{
  "arch": "unet",
  "model": "image deblurring model",
  "dataset": "regions of photos with short descriptions (Visual Genome)",
  "train_examples": 203450,
  "image_size": 48,
  "crop_scale_min": 1,
  "horizontal_flip": true,
  "color_jitter": 0.2,
  "task": "deblurring",
  "loss": "charbonnier",
  "norm": "batchnorm",
  "activation": "silu",
  "pixel_unshuffle": 2,
  "widths": [64, 128, 192, 256],
  "blocks_per_level": 2,
  "block": "plain",
  "attention": false,
  "upsampling": "nearest_conv",
  "init": "lecun_normal",
  "optimizer": "soap",
  "beta2": 0.95,
  "lr": 0.0035,
  "beta1": 0.95,
  "shampoo_beta": 0.95,
  "eps": 1e-08,
  "precondition_frequency": 32,
  "max_precond_dim": 512,
  "merge_dims": true,
  "one_sided": false,
  "adamw_lr_other_params": 0.0026,
  "grad_clip": 1.0,
  "steps": 17300,
  "batch_size": 128,
  "epochs": 10.9,
  "lr_schedule": "cosine_restarts",
  "final_lr_fraction": 0.01,
  "warmup_steps": 510,
  "weight_decay": 0.2,
  "adamw_weight_decay_other_params": 0.05
}
Rows from block 11, named by matrix and row number. Each number is 128 + 24 x the weight over its row's rms, rounded and kept within 0 to 255. All counts start at 0. Numbers have three digits each. After the name is the row's rms in percent of the matrix's.
# conv: 3x3 conv (model.decb.1.1.conv.weight, 128x128x3x3), inputs 80-95, a 3x3 kernel for each
conv.32 111:111118146112079094112069105098146094145195144130148102123172113115151129128123131161139136115115114170135123128112121136140140149109151120095120121068096135109110111134122110138123123138112154150162163127128151172164123103144124101129102117132164099150104147121137127142124138147097151140108099133124132136122163092101110134104101138118111122130098124117102124111073165141145158132136127128180103121124132114129142113116156109119125
conv.33 099:129123128130107133136143128133059123102082087128081111113036140128154122126126119144129118141137133127143120147163114121225138149142136123095141083158081127125126132121123112115128121143128144103136094198152124121144110115131110098129139115125138034143122000128111134130149156104124162126133125137117112137127114110116119126128092126134107137124114123124122123128195134102123132137160128138125142138125114134132126115138099118129130
conv.34 084:138149098119151124127088114105084115101054065114120112133141138129123125120133124129133143104103140094141122147149125126166171143139129137119138118139119144150118119139133127052094136130125114165105150095117103142118121112102126157117121100127144100131159079137137124139123138122116162152130159150118134093139152131105129134119144144100102113126185137146099128129035119137120111125143127105117118116139137159154156128112140130135145
conv.35 103:129057111215104126108079091123133120186205176143141117142087078118103144125140139106138142128122107136104105120117124142155124148139134132099102148121143126113129126116134134078120110123104154129102148149138114142125112131119129155137162115134146129109117140154099126126140112145151157110139092140124150131123143124125114104130125111153137132128111127101154113162228168108154112125124124122081135137147138097129149127092152142146118
conv.36 107:116147151134139144128112187117126120140135130125164132107126151119044104131150104131172138118099142118073123110093112138160128152140109126136124121157119123097155127089137141101112132133127140096106112186153139132128104126109119085112112143130129171122121170107129146137124104068147137116140155109101117141110055102103165133117094134113161129148142123150141169120109157139149158128111132136151141121184149150104155123090065105160162
conv.37 105:121126140121066146118130154130157124124119137132179138104120120110187127150141136116125127140163147136110101139153141156116120127152142117117134132078162102132141099118102164122144136120129153122143159112144136120134108099124140120137085107101122147131158249136134179147103129097132094147132132113111109125141142155128136126144134142090114135148150141122181122197255130114171129103117123120170137122135137152176141171147102156135149
conv.38 080:133133133135193132134162114164191142150122128136132136137120140134134124142134141148160132120117112159118157120107130105146135158124128136133131134131103128125135114105109104099127128114138130151077134111155153125117146083120133148128137119117160096138118088146121158151170114135177092140130138132118118114137118142150154104166172124160052100171128126159109130133118091073150141139120126125124119130126128149088133136131121152113118
conv.39 124:148136141134175107127120109130124122133114126126138130107115119125131122131131126134140132123115128122130141144119129199136074155135127130137118109144108103132134130096129051130108126137126132104157091171128126126138111142131143069143117114120142124134117140113108144135118117108100136124138154123137108118160131125125126140120154108114110096131122115116114131143140129125130122137119129133115128133129134135148109130134125128155108
conv.40 088:106122123126118113126102122148174142150170160181180143116126133105121130122143114122111138139158153138127135105070147121093171114080136160126100151108142152140140121123118073130079111115156138108135087142185144162133123118105114225099113103150141150113137117135115127142122134107068128104119131112112128114157167110127130133107132153138086184105098117121122125119171126122142128125134131140107120131129114125105150144088133135155087
conv.41 084:115142137115138146113121115128122148127246113138110121141078134136133122127123130128159138130000149126122127130115119145114133147117134117097108131128103127133125122119117130134129128127124120104110149091123141139149120103123126144114133132117125204149133105152135104140129132113125177128120111123117159117121156137128134157120137127119089122129115133139120123122097126149134139107131143088000000117106102121111156120113113119118117
conv.42 103:139216180161117132133127108109099108129125129146124125122117132129094133125093149120152124123134123097158115128157128124155115128124114121111128114099144130168112139122142131105122125135130121116126126117134136089150135134136115131124113118117135093128148114116146154134134114141131135116169014137114204145108127143146122141134146136130123135117115114123137116133162126129114131140149158137180144122111114120119126131130130120133121
conv.43 086:145099143133107123136164127146164127118168108152142107091141145145157093138118130123146125130115139168150157128117109120159116130127141122123133127111113139134117128143139141111120124114121123123141123129101140125115126136122126139121116135125137109153074160115131174131128142137144109136136112143148226122131135147139153141092124137111136138126123121157161121138182183144105124128162118102098102126098107140105126127143102149124150
conv.44 129:135126163089119161153095117133135132127171146128147130135155155160193152131105123131174100104168099033046130125137130139112109131130117132136137041047075154107123135138132134144132137132126145112127117103147134078117119128127129130127134144112119121119128143126132126142112092144116043140139125126116219115151211116128193139120140121129136136111122132133144129152176138125149142115132117105126093126102104125160141150079100132180108
conv.45 104:124120138129114130115126126138142097153255168145168145119016111146151132122142135114134118167076076130144147129136138131132135115146126106152140131102154115141109114118133110110095125125118131198162110116127110125105145117146110118113150138118145119099100070171132134145130132153074120163128120140112146121124138133134121121102134128127104142116120124118071119128128119117129148123125153126191086133122128158034075144183132135141150
conv.46 060:101134136076105120189043125148125120148135161124113169116135125112127117136115136137113104137145127112121124129080085175119165159146098135045126192179065107188127141129124108183127161131158110106123150099125120156004160122126106147135147130133120148107137105139146108125129121141111123047107159124105107139155062140155144118122099149093123125108123125100111129158186159136116110139136147123151124146163119132130105068144082109184106
conv.47 098:126145119109130100135141126153142122148179147160165156128126131126126132132125130133120133122141132133123113125138118099134141128150133117126118138187118122126134133109126108100125129127122136095121131190157125130133133118129094114133121126127138152126163000120117128126124106125105179122122104126124125132143123120158130135129139121084082116140130117134125133115124142106126141131120138120137134116153122126122115131076113125127122
conv.48 118:141151142123124164131116137123150120122081126119111112122117118150124120135115131099077117170119110117166121128116152138183123132111129112170129047138140088089139109112123116091105135120120156154146115138127131120124134108133142151119114106131152157151139113144138130124153124105172123125141073144114105107115118095138127141168144113130143116125121137144148110158084129141125123127149116120130130126096151140079082169168100123167171
conv.49 088:137121088140131110135127110142158140137077105128125131125144139121132115137125135135122112135127134146155124143139172175104212145158160143120117153103129119111128129112126164150175141108120128141152115074143143148139120141124138065127151134137140116140130081143119117127126151124130134167107098118122166123101117129126149133095102109083176120105098133131162108149157171103147126126134117151107129128144126141102136141129145122130131
conv.50 086:144065119109153150141103062124161112125163142121112131118186148130101127123125136142128170116159151150048160111102140087132126122129156138153125148117108122138113131134120097088099128122129131135129118120135133146151156142132121118134116134120116135124132104119143138132133152133130090165115123116110172144123150181132147139114125129121126119123113117128134147140139145122104136133118124121093134116127116106114150120130110136109130
conv.51 116:126122143126140142132099138108106128114172115124135105120158156108147124125117130125130140160077112111062131143128137117125147141134135125141141106112130095141134143099125107108098132122140177113150100116137109163163119149151100088106148130118142151113152104123118124151152149036102148117107133113117117119112147134145153080148143112120142135142146132116138093146203154144142095133129139133123086129132143148144091132081062116136129
conv.52 103:127171132108141118118136134112100110147049129111087142151093114110124151128103132145128110097104104122120119141123133156133116109173142118107124107159125107139126130110105138113120125103127150116141092153149128111127123078144116203081122133131128142114120154141102140122134115117153118165112118141126113149153142118176136153058132094148058122118148134099136111132142090117116095119125128107122130125140143117152149095132135141128152
conv.53 110:117143136088189145131151144115172115161145122139130131123156152128163145138137117116123124127195140125125129148139136103166136130141091099094121109086087125149129117105127090123072106132122188134148121098132087154129107130128096092125133147124173101124131182159147144128105131109122133126091114122114112124130116111110109110107151143170101143122129131114110115119186137115103108142113149129102123136141134125166140125036171092085118
conv.54 099:117105095192078145110113116105116141136169118130121157097101127123106123131140133124114137096103147141059118111107140096129145106093083120141115121131138123140138110127102136095127129101111121100137128114152107123155155104126134079140095141094123147127163137126146140142132170125117203101100118134163135111107115144137141139158171125166145137136165116122128099121154097120108109130128125133100098119137126157096074135119099140131139
conv.55 101:108129140071088123126128143166179129172194125133144139120135123131127135127135133171113123098097116120121152110134124172102118136092119126084099151135072152188101102105125110139119122122128141158111131175113132180156092139125140126127102135113135150134182151111145140134141190123148162134133152125135120119159116142122127120158074143154078113124119144098168133109234146106117132149132120126098144129111128140106089129123126110122116
conv.56 084:128106120118172116117112123146119118108237112136135131135060134153134147123138140126122117136078127124138085138130120126141138137131134116124136112129090134140126119118106119146118114126134131120117108127129129131133127132142110129129138126120125107147125000155152146139149185113120184122132122115110154124103171098129168134121134128116131122129140130131103126097091122123125135112119119095000068108124124121115118125136121130123127
conv.57 114:124140133114141104125132139150123116128091128142154136121144125135127120123120127142138129132169118142137133124123132115048060140111139129106140123065113139125129121120122107103153126111108142155140121101107126155108113226177065062087126098149140089136138124142126130138141146141142121128130129124132118128132119135121142104081074096156203198134128127130127129108109123137119133133118122142141108122134125123137106141126130132115113
conv.58 103:116158134112126113126125132128091125114138105144086134080037121110197141131168143134147115140130151136126139146128128109117121127140128107149129108092128117139134104084146091120176125148114153144153108136124133124113149210122141117084099097130108037123076004220086229170107122107135146115139092094131165165145128129138138136135146138170146120126143128122134121118107114129148124129122117105100160124140127131098118135120148121122134
conv.59 084:130108145119118130123159132084149131084128129120181141141141129115135132138121119140109108107091154124141111124140145121141135095164135143162116145159141137128138125151140132082092139134150149162135154177126160111160136112107164164151078126123115113136094068146124135126151161133127139083125102154117113122126105115107113122152113114043032179131134130130143114118182131138210149140129123159105147141151128120084130178095149119135102
conv.60 101:108106146097159150127130112096123119123145093109130112127165130128160128121139136128116127148064102142165127126114151128091119130131139127107146110128161130114132114115111133104129124103109130140155127151158107095097124112105139117114109125128137179103119189131124150150105123124138122163127145121141131135132150135131111123105133119125082117131143123123139137133240139131161110130146129136130125133138134136111117138100072142153138
conv.61 097:106187135143114163126091123134121129092142122115127125127134138143108143144123131152144107161127083122121113154132125106142151118134127127129111104080135124099143109121138119100102128127126135113134130102126132110149120132127093128116133125108156132123161151124113134135137095112148119138110101131118095115157147146135118151140080149121156103123145124141129156160181139150103117131124112115110121123153130147148128097114111102146146
conv.62 096:124122119149159130138117101132152106118255152135190125124122112139117112125136124135127120137125126116129122157116117196156082145107112127158124123153125123155115112097143000125123106137135168123145091125183119119148076138157139057156126147118098137166110142145141132138109100105087097100109120155139134131143111135118115137172196088210205101148133137107128114128134123117117127127134125132090117129122133131129112139147104126126111
conv.63 106:132079120092085131130167116158128135127068135143123147154083101119151135154129136154157135140148147142118118108132140126153134121138110105131127114105107142137118118129124128138112127123121103129152120139154115143140129132131120066103115106126153132111124172158115112120113109141146169152142123120155154104108099085162108133108133137149087102126148130161126144130077086117095114135143138132168153129165146121132134128186157122109131
conv.64 105:134132119140136123128142127124112127117095107126111117125123130127128124132127124109119134114125114126126133133126119137101091107100059148143112118144130134150124137118104093061141104099139122127123156145105145140123132090182149105115144141082127130122092113171124128131123123132127116094110120140118129115141160159131130128125167132251135201136144122132134131135128086124126121128134133127127126127133121127131122117137151135149131
conv.65 102:114116124135067158135122150125148129136151117131104144106183121119105116118131141118151132132123125130168102115134138164235128129167155132137109121117158126119118126121115074119058108102124117137146104098107124159125114127098118155120108109118140147135115135126133159124141127121109163141149105168118183114106113094124118113132086121135233119143120120123112115153223127132118109135123122146154134127146134131102105128172151123134151
conv.66 079:117109144137141129114161151109115116117148113147173123120127134119123133121146125126141132106144132129125126130133131141125144170106148100103128108147120130178155150137137126130114087134097111135118140119169143129113112136107074127134165108136152130125150126092131113125137116119164108120139132109122099137131112122120108118117138130124226149136130120141126128132131100118170125131140137135124140135131136122144119103145133121147150
conv.67 105:134135106120153117132146124105088077117034118106077098140100130134168146132103133146115151132193169120117155129140115150145131141131079127078113123081079139163093101107124077092111116105114101119099130134105116113133093134155115097095133145109123111138155098120139133151154171148131088163140144151118134159145163122123125131081112122143096151126137126144159168131173147128121110149150149140197168131153150096148160113040170123112115
conv.68 070:126160127093080076093136169131098096150177148128172148128022129137132127138144114134152118160064145118100115122136143142157118143157139110144136135120100104134127129153152121156159141142143121122114156121141129141100133123138132141149138130127135098148126135125103143136174138151099148117118142151109141106112153119112196152153125125142143109122112122113099121117104171123196133138136159120148140124130132113156108112155124127120161
conv.69 075:127134130106145117127111109137141145120166132148164128132119117105134134132126130123122127091106119125111132130132135150123141104108138127135130095152115123095128141141128130131121140137134143127132160124147147123136122144120125126117137146125126117124160115127150170128122139122090083130077156101149167103132156108160121141104105120126122142118146120139148145119137149133110129107119112102000078126094109112125115125072110125120112
conv.70 104:132135123079190133111142142132125130115119141139104119158076081097014139156112149115126130112051075165092055123124137144124143105131136122134102109131132115119119127129135127121114137121104151136131097160154125150155123147106115158136148135130127131120170109135106135131096133142135076155099111124152087088141143112162099087121138117120164132134108124114139124136154120082137104134131128115145140122123138121137138143083104118109101
conv.71 098:130134159115142232147105116132128120133100103125126106137126116132143126123143116118180121097113111140125108125129128128128132127121132111107149132038080118097115130133144139092126129138130132092121136123105120124143151141129141141139128153144127132126143030117142118139147104105140176140136143163115128108129157135129139087136131130129174133139131131135098091124146113123126134141136135144135149139132138129147125122145134122147150
conv.72 108:108131161130059034108184163134124128150151128105118123156115140123128125124140126123124125115039112124076137141135116138126142129132134102127153121133115137118128128135117123160112130131117146120121121083113105155120116135128108098117113105135123155105130193148140118129133077114162213139122128139154163175139234148133197177139094121122094121122128132143143121184239164119133119107110119083119083121148115130119134101144084121111125
conv.73 108:135132126159145115144150107138129121130153172126080130121140125128043149115146147148142130119179118105102158128118124138157135153123150147143150126138109137128101127099137099106160131126145132126135128156157153132122123086134104121112130130119109096139150181171124149112145105112111122127164154127139148130137116119117094145102155139109139145142123128142089084182175118157170117111092136125123144133134146092148135112089149110110078
conv.74 082:135119143096114154167148137142122159150146132164110120124109092092119118129139145129162118152051122133126123109121115167202095109135128113079110145156136111139137104129104164102146120122090124150132126063067073144136110114097134102102134126132141170136128242147125153129143125106141135159114123139119137134086089132155146100125117143122132187130181138148138153187121125126148150143129114144147135130150110141103048078100116123186162
conv.75 097:121088125143113162123104110114120122111108079119103131134121124116053149130129131132146130138060139132101136123107119102122146123089126120123134110087096126112122131125124124136121118124134129139131129104117138166140129125124100130114126128114160143106148199182139132132117126153097126094120095116133125118136171114143126125144108140110125123137125125123129115137120134130131110127113125116098111120118122134125124130145105133120105
conv.76 093:152115129142146173134125133133175141144191136130156152146133101119137116128127118115128143122113135120135130118136136127119146135155120132118135124153139130128130127135093132097017139125118133128138138185152129144111133128067120036137147123135132133103144131144140151137123092130099127147126126107124133124136126112137133126162195174205092083122089135145133131117129122147122132127127145123122121135121112131114117100126123130126110
conv.77 123:134147073116169088113129153133115145134102138140131130127126141128121117129121123164098153123109154140104126113133139123158154128157110119124136147138147131108135118107129122078118142128129119142128132129119134145141138133141132148151128136136129129126128096122137152129122147101120165086114136121134087147138151157140191135143103127141136131126126122111110116104124108116159109139122136126196127127133130135081125130165145118120095
conv.78 113:121089099109071110111127142138102138095145129123138113131040155111098115124115120143101153101103152105126108123141137051108122099119104134115092128128102144163110123135125108101124132161124132076143109155094157168140148128116093141141107140126125088153146205116126145129117136119143069082133163162136108099129126143139153181053099121120184110136136127127200149165076139106091094115113131125129110125135134153156156122149146130123102
conv.79 056:132113135113073164171128077143159143157164141131176141102110124111093122143123131141142124119150124109087095098143137202197101155121125087127103158241122099127109133154120136136104133091116129127134108071070047144159115149146146165107138152147189164139131113090138132148137084129149163120136144131113151105141117115152106084145113108100152154150143136121147141168139135137118120111126152116093095138135131120125077075112156141228137
conv.80 107:116110123105098108139135122115120140153139097122111128094144135148188129108141115132133127159218141149121140132141146129082134128169102133128114128145107139104114132118133101193104114153114110142126133107131113164137131119121074038144141122156190195139145210105171116139116143121152158138097159128159131136135110126096165152126143131130091153130157140110149081107158076109148117118129126131141115127130124119125125123149143126111149
conv.81 113:130136117116114146110117127126161124104157071124179101131119139114129120128118117131131128138127132126109121123132136051109116108123115085129124126118135105136140118130119124136080100151143114137143156145153135150155156145143117111133130122116135121106165087067158115140159132121178139111148130114131122129094114159125104143138109135164079092121089128132143133112170137121137135122122137115129144122136136119121121112122135120122155
conv.82 100:135128122094099128119118113140109145137077114116118142120124114112152136131127128109143130116090113122085140145129135112057116139145127133131118129133108142138106112102139147116139140104135104075122156174103143146130119164131129077104126118131141138136099131115119160126132138130144107147137115139134149123113105125120170132122140086164129096147133117161175138131127161111128148138132134113168129113136119139148127125151150134131145
conv.83 129:118111129119122149124115118109132128124143122110161125132126122148106127132120120112130137181172163106139141145132130139170112114133136110124134107085146137103117131126144109082122124106118115109114122094097153175114140117120146182149127121133130143129145105138125149128139115111092147100126095118090122120157174182122085169117116133090141125131135116144126132146087135137103114123142132116120147129134162148143154111107144102097115
conv.84 107:115172137124190135118217150138159109158141141104115123169100135092096151148134133129118119107151126108140129121095116152130146121159132101159137160161128111078110134130129156165119123126140111091114134124144124116129117120117129131124152142137161159130144156141102122133142147171109065122109125108142196146137102120156231140116092136123115122123138134110142139166129148115124129123100114109088117145116145138126131110112128123132125
conv.85 108:106084145124131137136177149142168140131105121135104122129157128108138105121162128119118119140128126129127117134147147125118126120111130112049118113111115127124112132132129116114120134130127120068139112132119120129120120079125114117132141123133132105113148074122129100123125146117117134126140144126156171122130151162150228153117113117108163129138142137136056093146112140148107142107129112122117118128129130130146132132132164121136125
conv.86 080:081147102128144189137136127130149140133119118122099110116214096124035134124086138123050163122152149112137100146135114124125110151116145148103104096097166143160104151133120114110148130147144142127102134081150131113150116133123125142132138139147150125134137136115135107124130164109135129131146111138117161154165191157114147174107132145128122140139136141110131109138179102135141146117141127113118103122151159129092138136156114123128121
conv.87 107:102146158132075158106109103134118110085175122132115118138114140091147140105132140106167124147179156116122136129131114132124119138167144164131096102087137135141119099110106131139120107141116162085127108110088110134121130089114118147092128119122158152119176079174116124151135139104130119132104169155102165160132114116139157101135151151101149134116122130144104127149144071118132139128111120133103121132138111136091110141150127137153137
conv.88 098:111092098136139137142112124154149141128091120130136127131104123140123122120141135116132124142121131142123124127091113120071125125140145142127123133155107113127136149120145117077122128127151149147096137092138119134140160111140097118094121152128155112128109121134131133141122124139126106114142150116116149113121124142116114126129177217150121150125107126128142126159189124114129121131141137132076106128139119124123133134126101128116121
conv.89 106:121146114131124124123142126122087129110118124117115112112118143124155121131153131135138121134125129140122138129150139129107179112097139143096154119139135137131130130062136090054062089103092141142163125157184128135153103110117143112101118116120134164125128100122123122138122095153087167120130172138126125116122152108139127122098125112000118144118125104163109124126110142126108116141139117131115113119106126137105120103119129135121122
conv.90 114:116144155102124209144139193122129121111108134118133133115125113131140147140107117105164101146218118106193122130123139135125159131112112140146145133114130127129137144125146128097113126128130121115148118134150133104124128148134127136136123128132125133118136129154144157130117106139129058170141126160112197112135166135152217113130126128123152138127119128109150110144096083106115134134146128136155133122142143134144098136092135122160114
conv.91 107:137126091156163106144166176121133122111098116112124148123146130146121130125112137139095141156117111116141153130129153124134149123153136148112113105075093118134111124139132147133156123115124099128108096111122145128112139143146154119146141148134124135123119069138133127126117147129102101121122121134125148134114109145129149158120139134098139146123125139136122136124108128106136089123131128161167159126132112143140155148098151139129128
conv.92 117:117101133113166127126129122114158137138165132121111119097111092126130129126120120132145138133118119126126126116108133108092196128127136148124126124120147110112133128100113135066089118112107178109110172111133129076111111115089109104112095116135145171141120255118146129122132089105147077126159135119122138132127124146139159133136147135110097116135118129135131115146078120121116129123137129142158103133132128140143113133104115140121127
conv.93 096:128122111102167136108136109146154133133138122131147147131101140150134137138116133122154127120120097112120130131151119127163175133147131146127130140142116128134139115139135156150133139137147127124131148141106143142130086140126113144110133139129111084131078091134118130130111133140117124182110129151140117128108109109115112120186028127153074135134127135108149115134145108095131106128137118158140133132130109137147135136112120128144146
conv.94 094:127124141103140180135129133105088116069034102114075131122044088114191129137109129128142140099000145130179124123104143132139153115136128167134126117174151111135114134124148116099124119125130150144137082114171108135133117160141150114138121158126145104076102020122104098125134172150145177140128126122117139132144186121156126111120144129126156147120131132108181102170190144113172108142143134157127114129156151122075130132065042135130129
conv.95 079:115156148131180154111137118127128122147150122120113124117114150120147114125138128128129140153112145133124126135138135174206034137143119119110138141119181120082140111129078147131060135101104162143141126081129121144152153084155169111082127150107135151144145139076129130137104117108108139107131134118126142132118126145128132116114181153106198147124113139138147117125151108119119134134120139128112120128116112122107138111143155133141124
conv.96 096:134118117126160100116121119115121114112231151160152154129151109109150125137137135152127133104147131141120157143169118127083118131183139118115115114099108149144089110117122108084105106093107150152121145113138172130121128110133086031093120090109192130154173074190118185184138121137140146143146184140120136134117111088117096124110144135132097121146143132157140156122100129151112144128110123127096121123150117146165137134073142130129122
conv.97 099:117102140139172143127118132128114121134133089144125114112142130121104141115140125140126126125061118136123126146130137156185107133184115107134124100122167128113133113146124116142134124129114122142125071134173110096151137147138153116126150106150117137086157000138097111128118125160102140127136130105102128124138142104123130095173180146100065101129102134124128133129158161117135102140114133137119138132142158150073113151100069148139154
conv.98 069:090132127108075168119115176119152106130165131110198132059056132107171129135143127125107161111118134141099121099102116175095120146176152102086096144115058100121154125135115135129160123147126095138157117105134113123100106090113135136131135137150175161133153112159108113134143166144130164118120068107139163089134082167123156110141124148138139107164146151112120099139186109104115105115144124113084106131120164155128096096160095129131144
conv.99 126:136152138091158111109147138132130121169091139121155129163172140116129118139127118140124120134133142124125125134138130131105120121126143130131141102159101151136115138145130146098117150115113131153125191170123136104117142119111111068117110119140130127152145170128133134107133114147115095108106114108120090097123145142127084133123134128061127111120142120140122121131072134111126139134131127137110142138114134124126126126146151125124121
conv.100 116:126130142118119114129117132133120131129136153125160139120111135128122098141113118124130139118137114128126141121134125081124116107093125123131129111144133131131144119106113081081121132073123070131136149160119150105112136124114131101083120141099153153122123199102113132137117145167170135142155075114149143133146130159113148160130113138183136112116138116125106126105113100108126147131127125142122109124120129132133134121103102150088116
conv.101 111:147124118156152076155127140122122133147116154139141152139140124157132120125117123110118127203113143132204160122139129085129107128136130121122108114126119132134118135120128123124142127107121144141133103127107135137138136113150136099129140122134122129145128117141136150136160154136099194106124125139138117116135190171094126115120107122128087110141117128134073118046078079125111090130134124120140141126145125126184150148058119114105105
conv.102 091:126118138133139150140097119111130132148255174128197176124134125110108140119134128120129122141116128122110131120140129133203128080191125120137130127132108139108127114139123116146103125119132106130103125186124133117134143085159133104092093176118115152122136145139137130144100087130090084142085119123124125135134114139119113141135090149130000227136122112135116139132168118127117116129118125127108113127136127122125107142121103132128099
conv.103 096:126141162143119162161201121143119135112100116141125115143083117144155144124121140131159135145084121139062117120143124134146119120128127162147114137141108128124134110111128096093128122139140153121119135167114138119129127125111111091160140128125122120141127122139111123123167108148102131155104190113126083117179148128086140146107111132118143143121118121128099129147103129139104151128133120139144148133143136107116165183157139158102113
conv.104 093:132152109112076170121107127100113125093087083124087117131178139108100146122123135128108133128219153140099128108090143140099129147141144134146116127128099128143139165125123122085132132146142137103139127138100139162147148106125104123144125122121109130140107072144112158122116139112098146166093110114139146155149150083127107117140109090137135082137123118127138120107137094119169094133135131123175118145124119114144139118168173157141105
conv.105 081:127138125047139129243035136139132135140122135135136141131123138113134130138123120159070132075071121145139131080140091220030115039159130171034117205197091045035110154138110125126126115117110110121110069035102135242050142150124126131140131130151130130143137124120141126136132091138114182117122102102102131147176101142151093170130141121148132132140132108128124131117124127121116120131143138134123132139135127139097089000215118182183022
conv.106 104:145138138105151162110104113119131115107214177145153125123133107129101124124141133122147125135128124128122117116123150143175174136139149120138148125060124134125137111092126100070107088109094124126113108104135111141119124170107119106122141097115128066111178102024119119143113131153098174126126110144132126097146124093131133110098127134087086168130147125131115128094078118134128127141125143136116069112132138133138122096084122128156139
conv.107 102:107144133131154129104143149137144138111107136145124119127139130125134126120117125121125129135135124126134135120128147089146170094089131135147127137173138134136121110111119145009087117095120119120107145102132153135119188075109105147115093140153126089140087036156121140127141127138137123165138120145128121109125148121126130112164255157124255158122140132131125122112142107108117123123134128121123131119134135138149155138192158136140123
conv.108 102:132103103106149143124104117128115135124133135088119105075132135115138114111144125099178139135119137115102122129144142129144112138166131168129112098112131140123125146136131129133126123114141108128130101125122119120122129094111137129128129129130141149121131091135142114130120067104132163121124120123123111145155216149159183158106119123135145128135140121130100123123137136136145136117073137140177159140176140120141096142122148140131134
conv.109 100:145154147127110125118167132130192115151159141123110110120149128054072165144138134149151138134134138156121107127120120136116108125166128126133130121139142156117110125136129117137114134129136123106121139153154137141135112090085100083115129139144153116164211053085099115128121135131138151125113163124122132097128138107138097115142139127133155136148139127106122095125151133107111114128137135105118120124136149114142142143077096119142132
conv.110 106:113129121108140132127125117105106134109160112133131101110111122145174141140136125137129121096059120141130115126126118150158118131121123128148129081104126116142121130096124095094131101131116152125127111150152113145144149117122090036089098141162125129132145223147153120141119138122110172128074176161157120132161134152134127142141099118098114132142133126129121100131085107098131133118133123126000146120149106102067097150025088134134134
conv.111 120:107133140098168137135113132141127093129080153123145108154070122127127143126130125117162124103146093137121145122143163127079127140136150073141111131000145137101128133122131116090095123116125112187157147059147121144121135098113114126131108141138144171097140051164139113134128166140139102162136132150137120119125113089103150115156047152119097150130118118104154133120142140109129122142095145115166061122116141116130123131092112127129150
conv.112 115:122134143134127141137123137117125114140153114136173124125134136124117124129136127129109116140127117132139161113125134123119119159146124120131143145024144136115122122126136109141125113106109133129116146156131098163115152070150056097096147179124119142127134087158133128141131095151134134174129118145139115133156116111142161104133115135158115033120145144130128138137108114123115124131122116123144112116126134116137122133127139140122126
conv.113 086:131111122177159148084059117129152129117114154142167158135123114138123129119127124118150120153149129132117125131117127145144130138136141116104128106116135102101138127108129109122111135136137142138169120169122175126135107114118122061103099121149128187115152200127137113148120097130133120111131084117152122144128142160145169164079068121059112109107092113192165134230204118136173137127150128113133121123139128125180137161168136122126112
conv.114 103:132123127112119127110148146123143123118031148111080139106133137118132132125135117123128140124105113115134121119144129120102114159029111124133124076106123126120128134114123094087090099087124118144143184151176128092136115122121071172103151091145162149141088175119141160139135142123141157107141127140134142137101080138094123127150111121044005155108125129133143126140080116136147125120130134121129132117143113141152118121211123132124157
conv.115 097:144166155146117146135148133137146136129153142120135137130139132128115129119134130134118125131116132127135131136136118175127118070118109132149151149141134126149128076097113036037127115127126134130130062098107122114114113129155077129111135101121125126099153096128136124112114108102119106120107139116110114128137159139123109130123111112157093152141135128123127144098131117121131138133137127118129137115115124144113130122146124139125127
conv.116 092:108165120166101160132133128143115148139121144145126152141127150174109118120134122132133123159173146151174123133133117146134126124137136108124137131161110117142102125110131129117136123119123150129123163089121140100117139113127144092089125138127102144128100160150154116150105148139093110121129055110172172127148182132119116150118154145121150140121121153144118160108119099131119136112124144101084101120116125122113120121100122140114134
conv.117 070:114142122146074139151113092122169152108103144116146163129074102091085135140134127112114139078038084123105068088099129170142098124171133127066081102135106128119132099139121124149122118107128156110153127077110115156134130140115107155124115136131114164118160206146133140103123101138147146133114080124145111114160103153133121116131102112132156123126113123129194105190255175112193118108171124145172155132148140118146115091100116116184196
conv.118 106:107091123122176147117077103121125118112114134120133126169112117106146123135125134148140143173143127134134145115106117157138136115095109109096144083090135138113121122124136116089139132126116136112128144075113138153130111128119130126108127113128125143121192242137127155142115150122119137095075139105138105115133116138145123126116111124120129132127123129118120129124156115121121106132098142148000161133104116142137128132085153124126118
conv.119 120:128126134154127102136156105136153149132113189136130130124178130140122118117120135138143144143151158133127132129132093148156158128107117130123145121126105124128134119115108130149121099131128134182168064176118115163144135132118120121119109140141122137151123240138139119138120149137130210183136146161128127115105109113132122104092092102144134139118119136139113114120072119113103145122135124127135133134120145121113103131115143147120138
conv.120 096:133131114128137158122046117119101150110166119117125139147089159158128103132201105131145115123156141116107151162164136140144126141126107108067121098126119158085149150156138140176131116129122135093124122128138131138110135108132126109122132134110095053106111100111132146127123115124104104114126167106142226142156211128133163177132139119148117123127114125121127130137100128096100105128144143129136106123144122132119125144140103125130152
conv.121 125:130105126122121109120119134122130134139103138106147133113116115123123131126125128125125126139122138131130139106140134166075099137156139133137123145144137120120128131139099000004146142106123110113144108183162117113138134119125138117145117117142161131108112147113125130119130121135119109140113137121121130127143119138145124124126108140104089101126127139114111131118129127119136126129137122127143126124124126136114121127106125132123126
conv.122 047:167132143150066142107255035126130121133146119133114131131143124133109139139132119167181103116093096133117099123131163120255068057084146122123069128252188104073084143138118124130119136128128182108138068063034186239255136147129136101124153113133116135119131129116135123128099138095153150171113092110155106126124195112150121113119136139132141118120126124126134133133128132139132117142152126143124122137139137113146102118074227149192170
conv.123 111:142121140102165108119093130137102124108242124136118120108093134110152104146132133126135132106100138131134139132160123155231115115132127127142104124096115123108143119114130081142127120145119145139158119169099154132137149152110124041116119124121130026172067190140119164157144130110158159104108134121120131111117093136114127117125117121169072113116127122138122093136096118142131114126127129119035180130125137120111115119091179121126132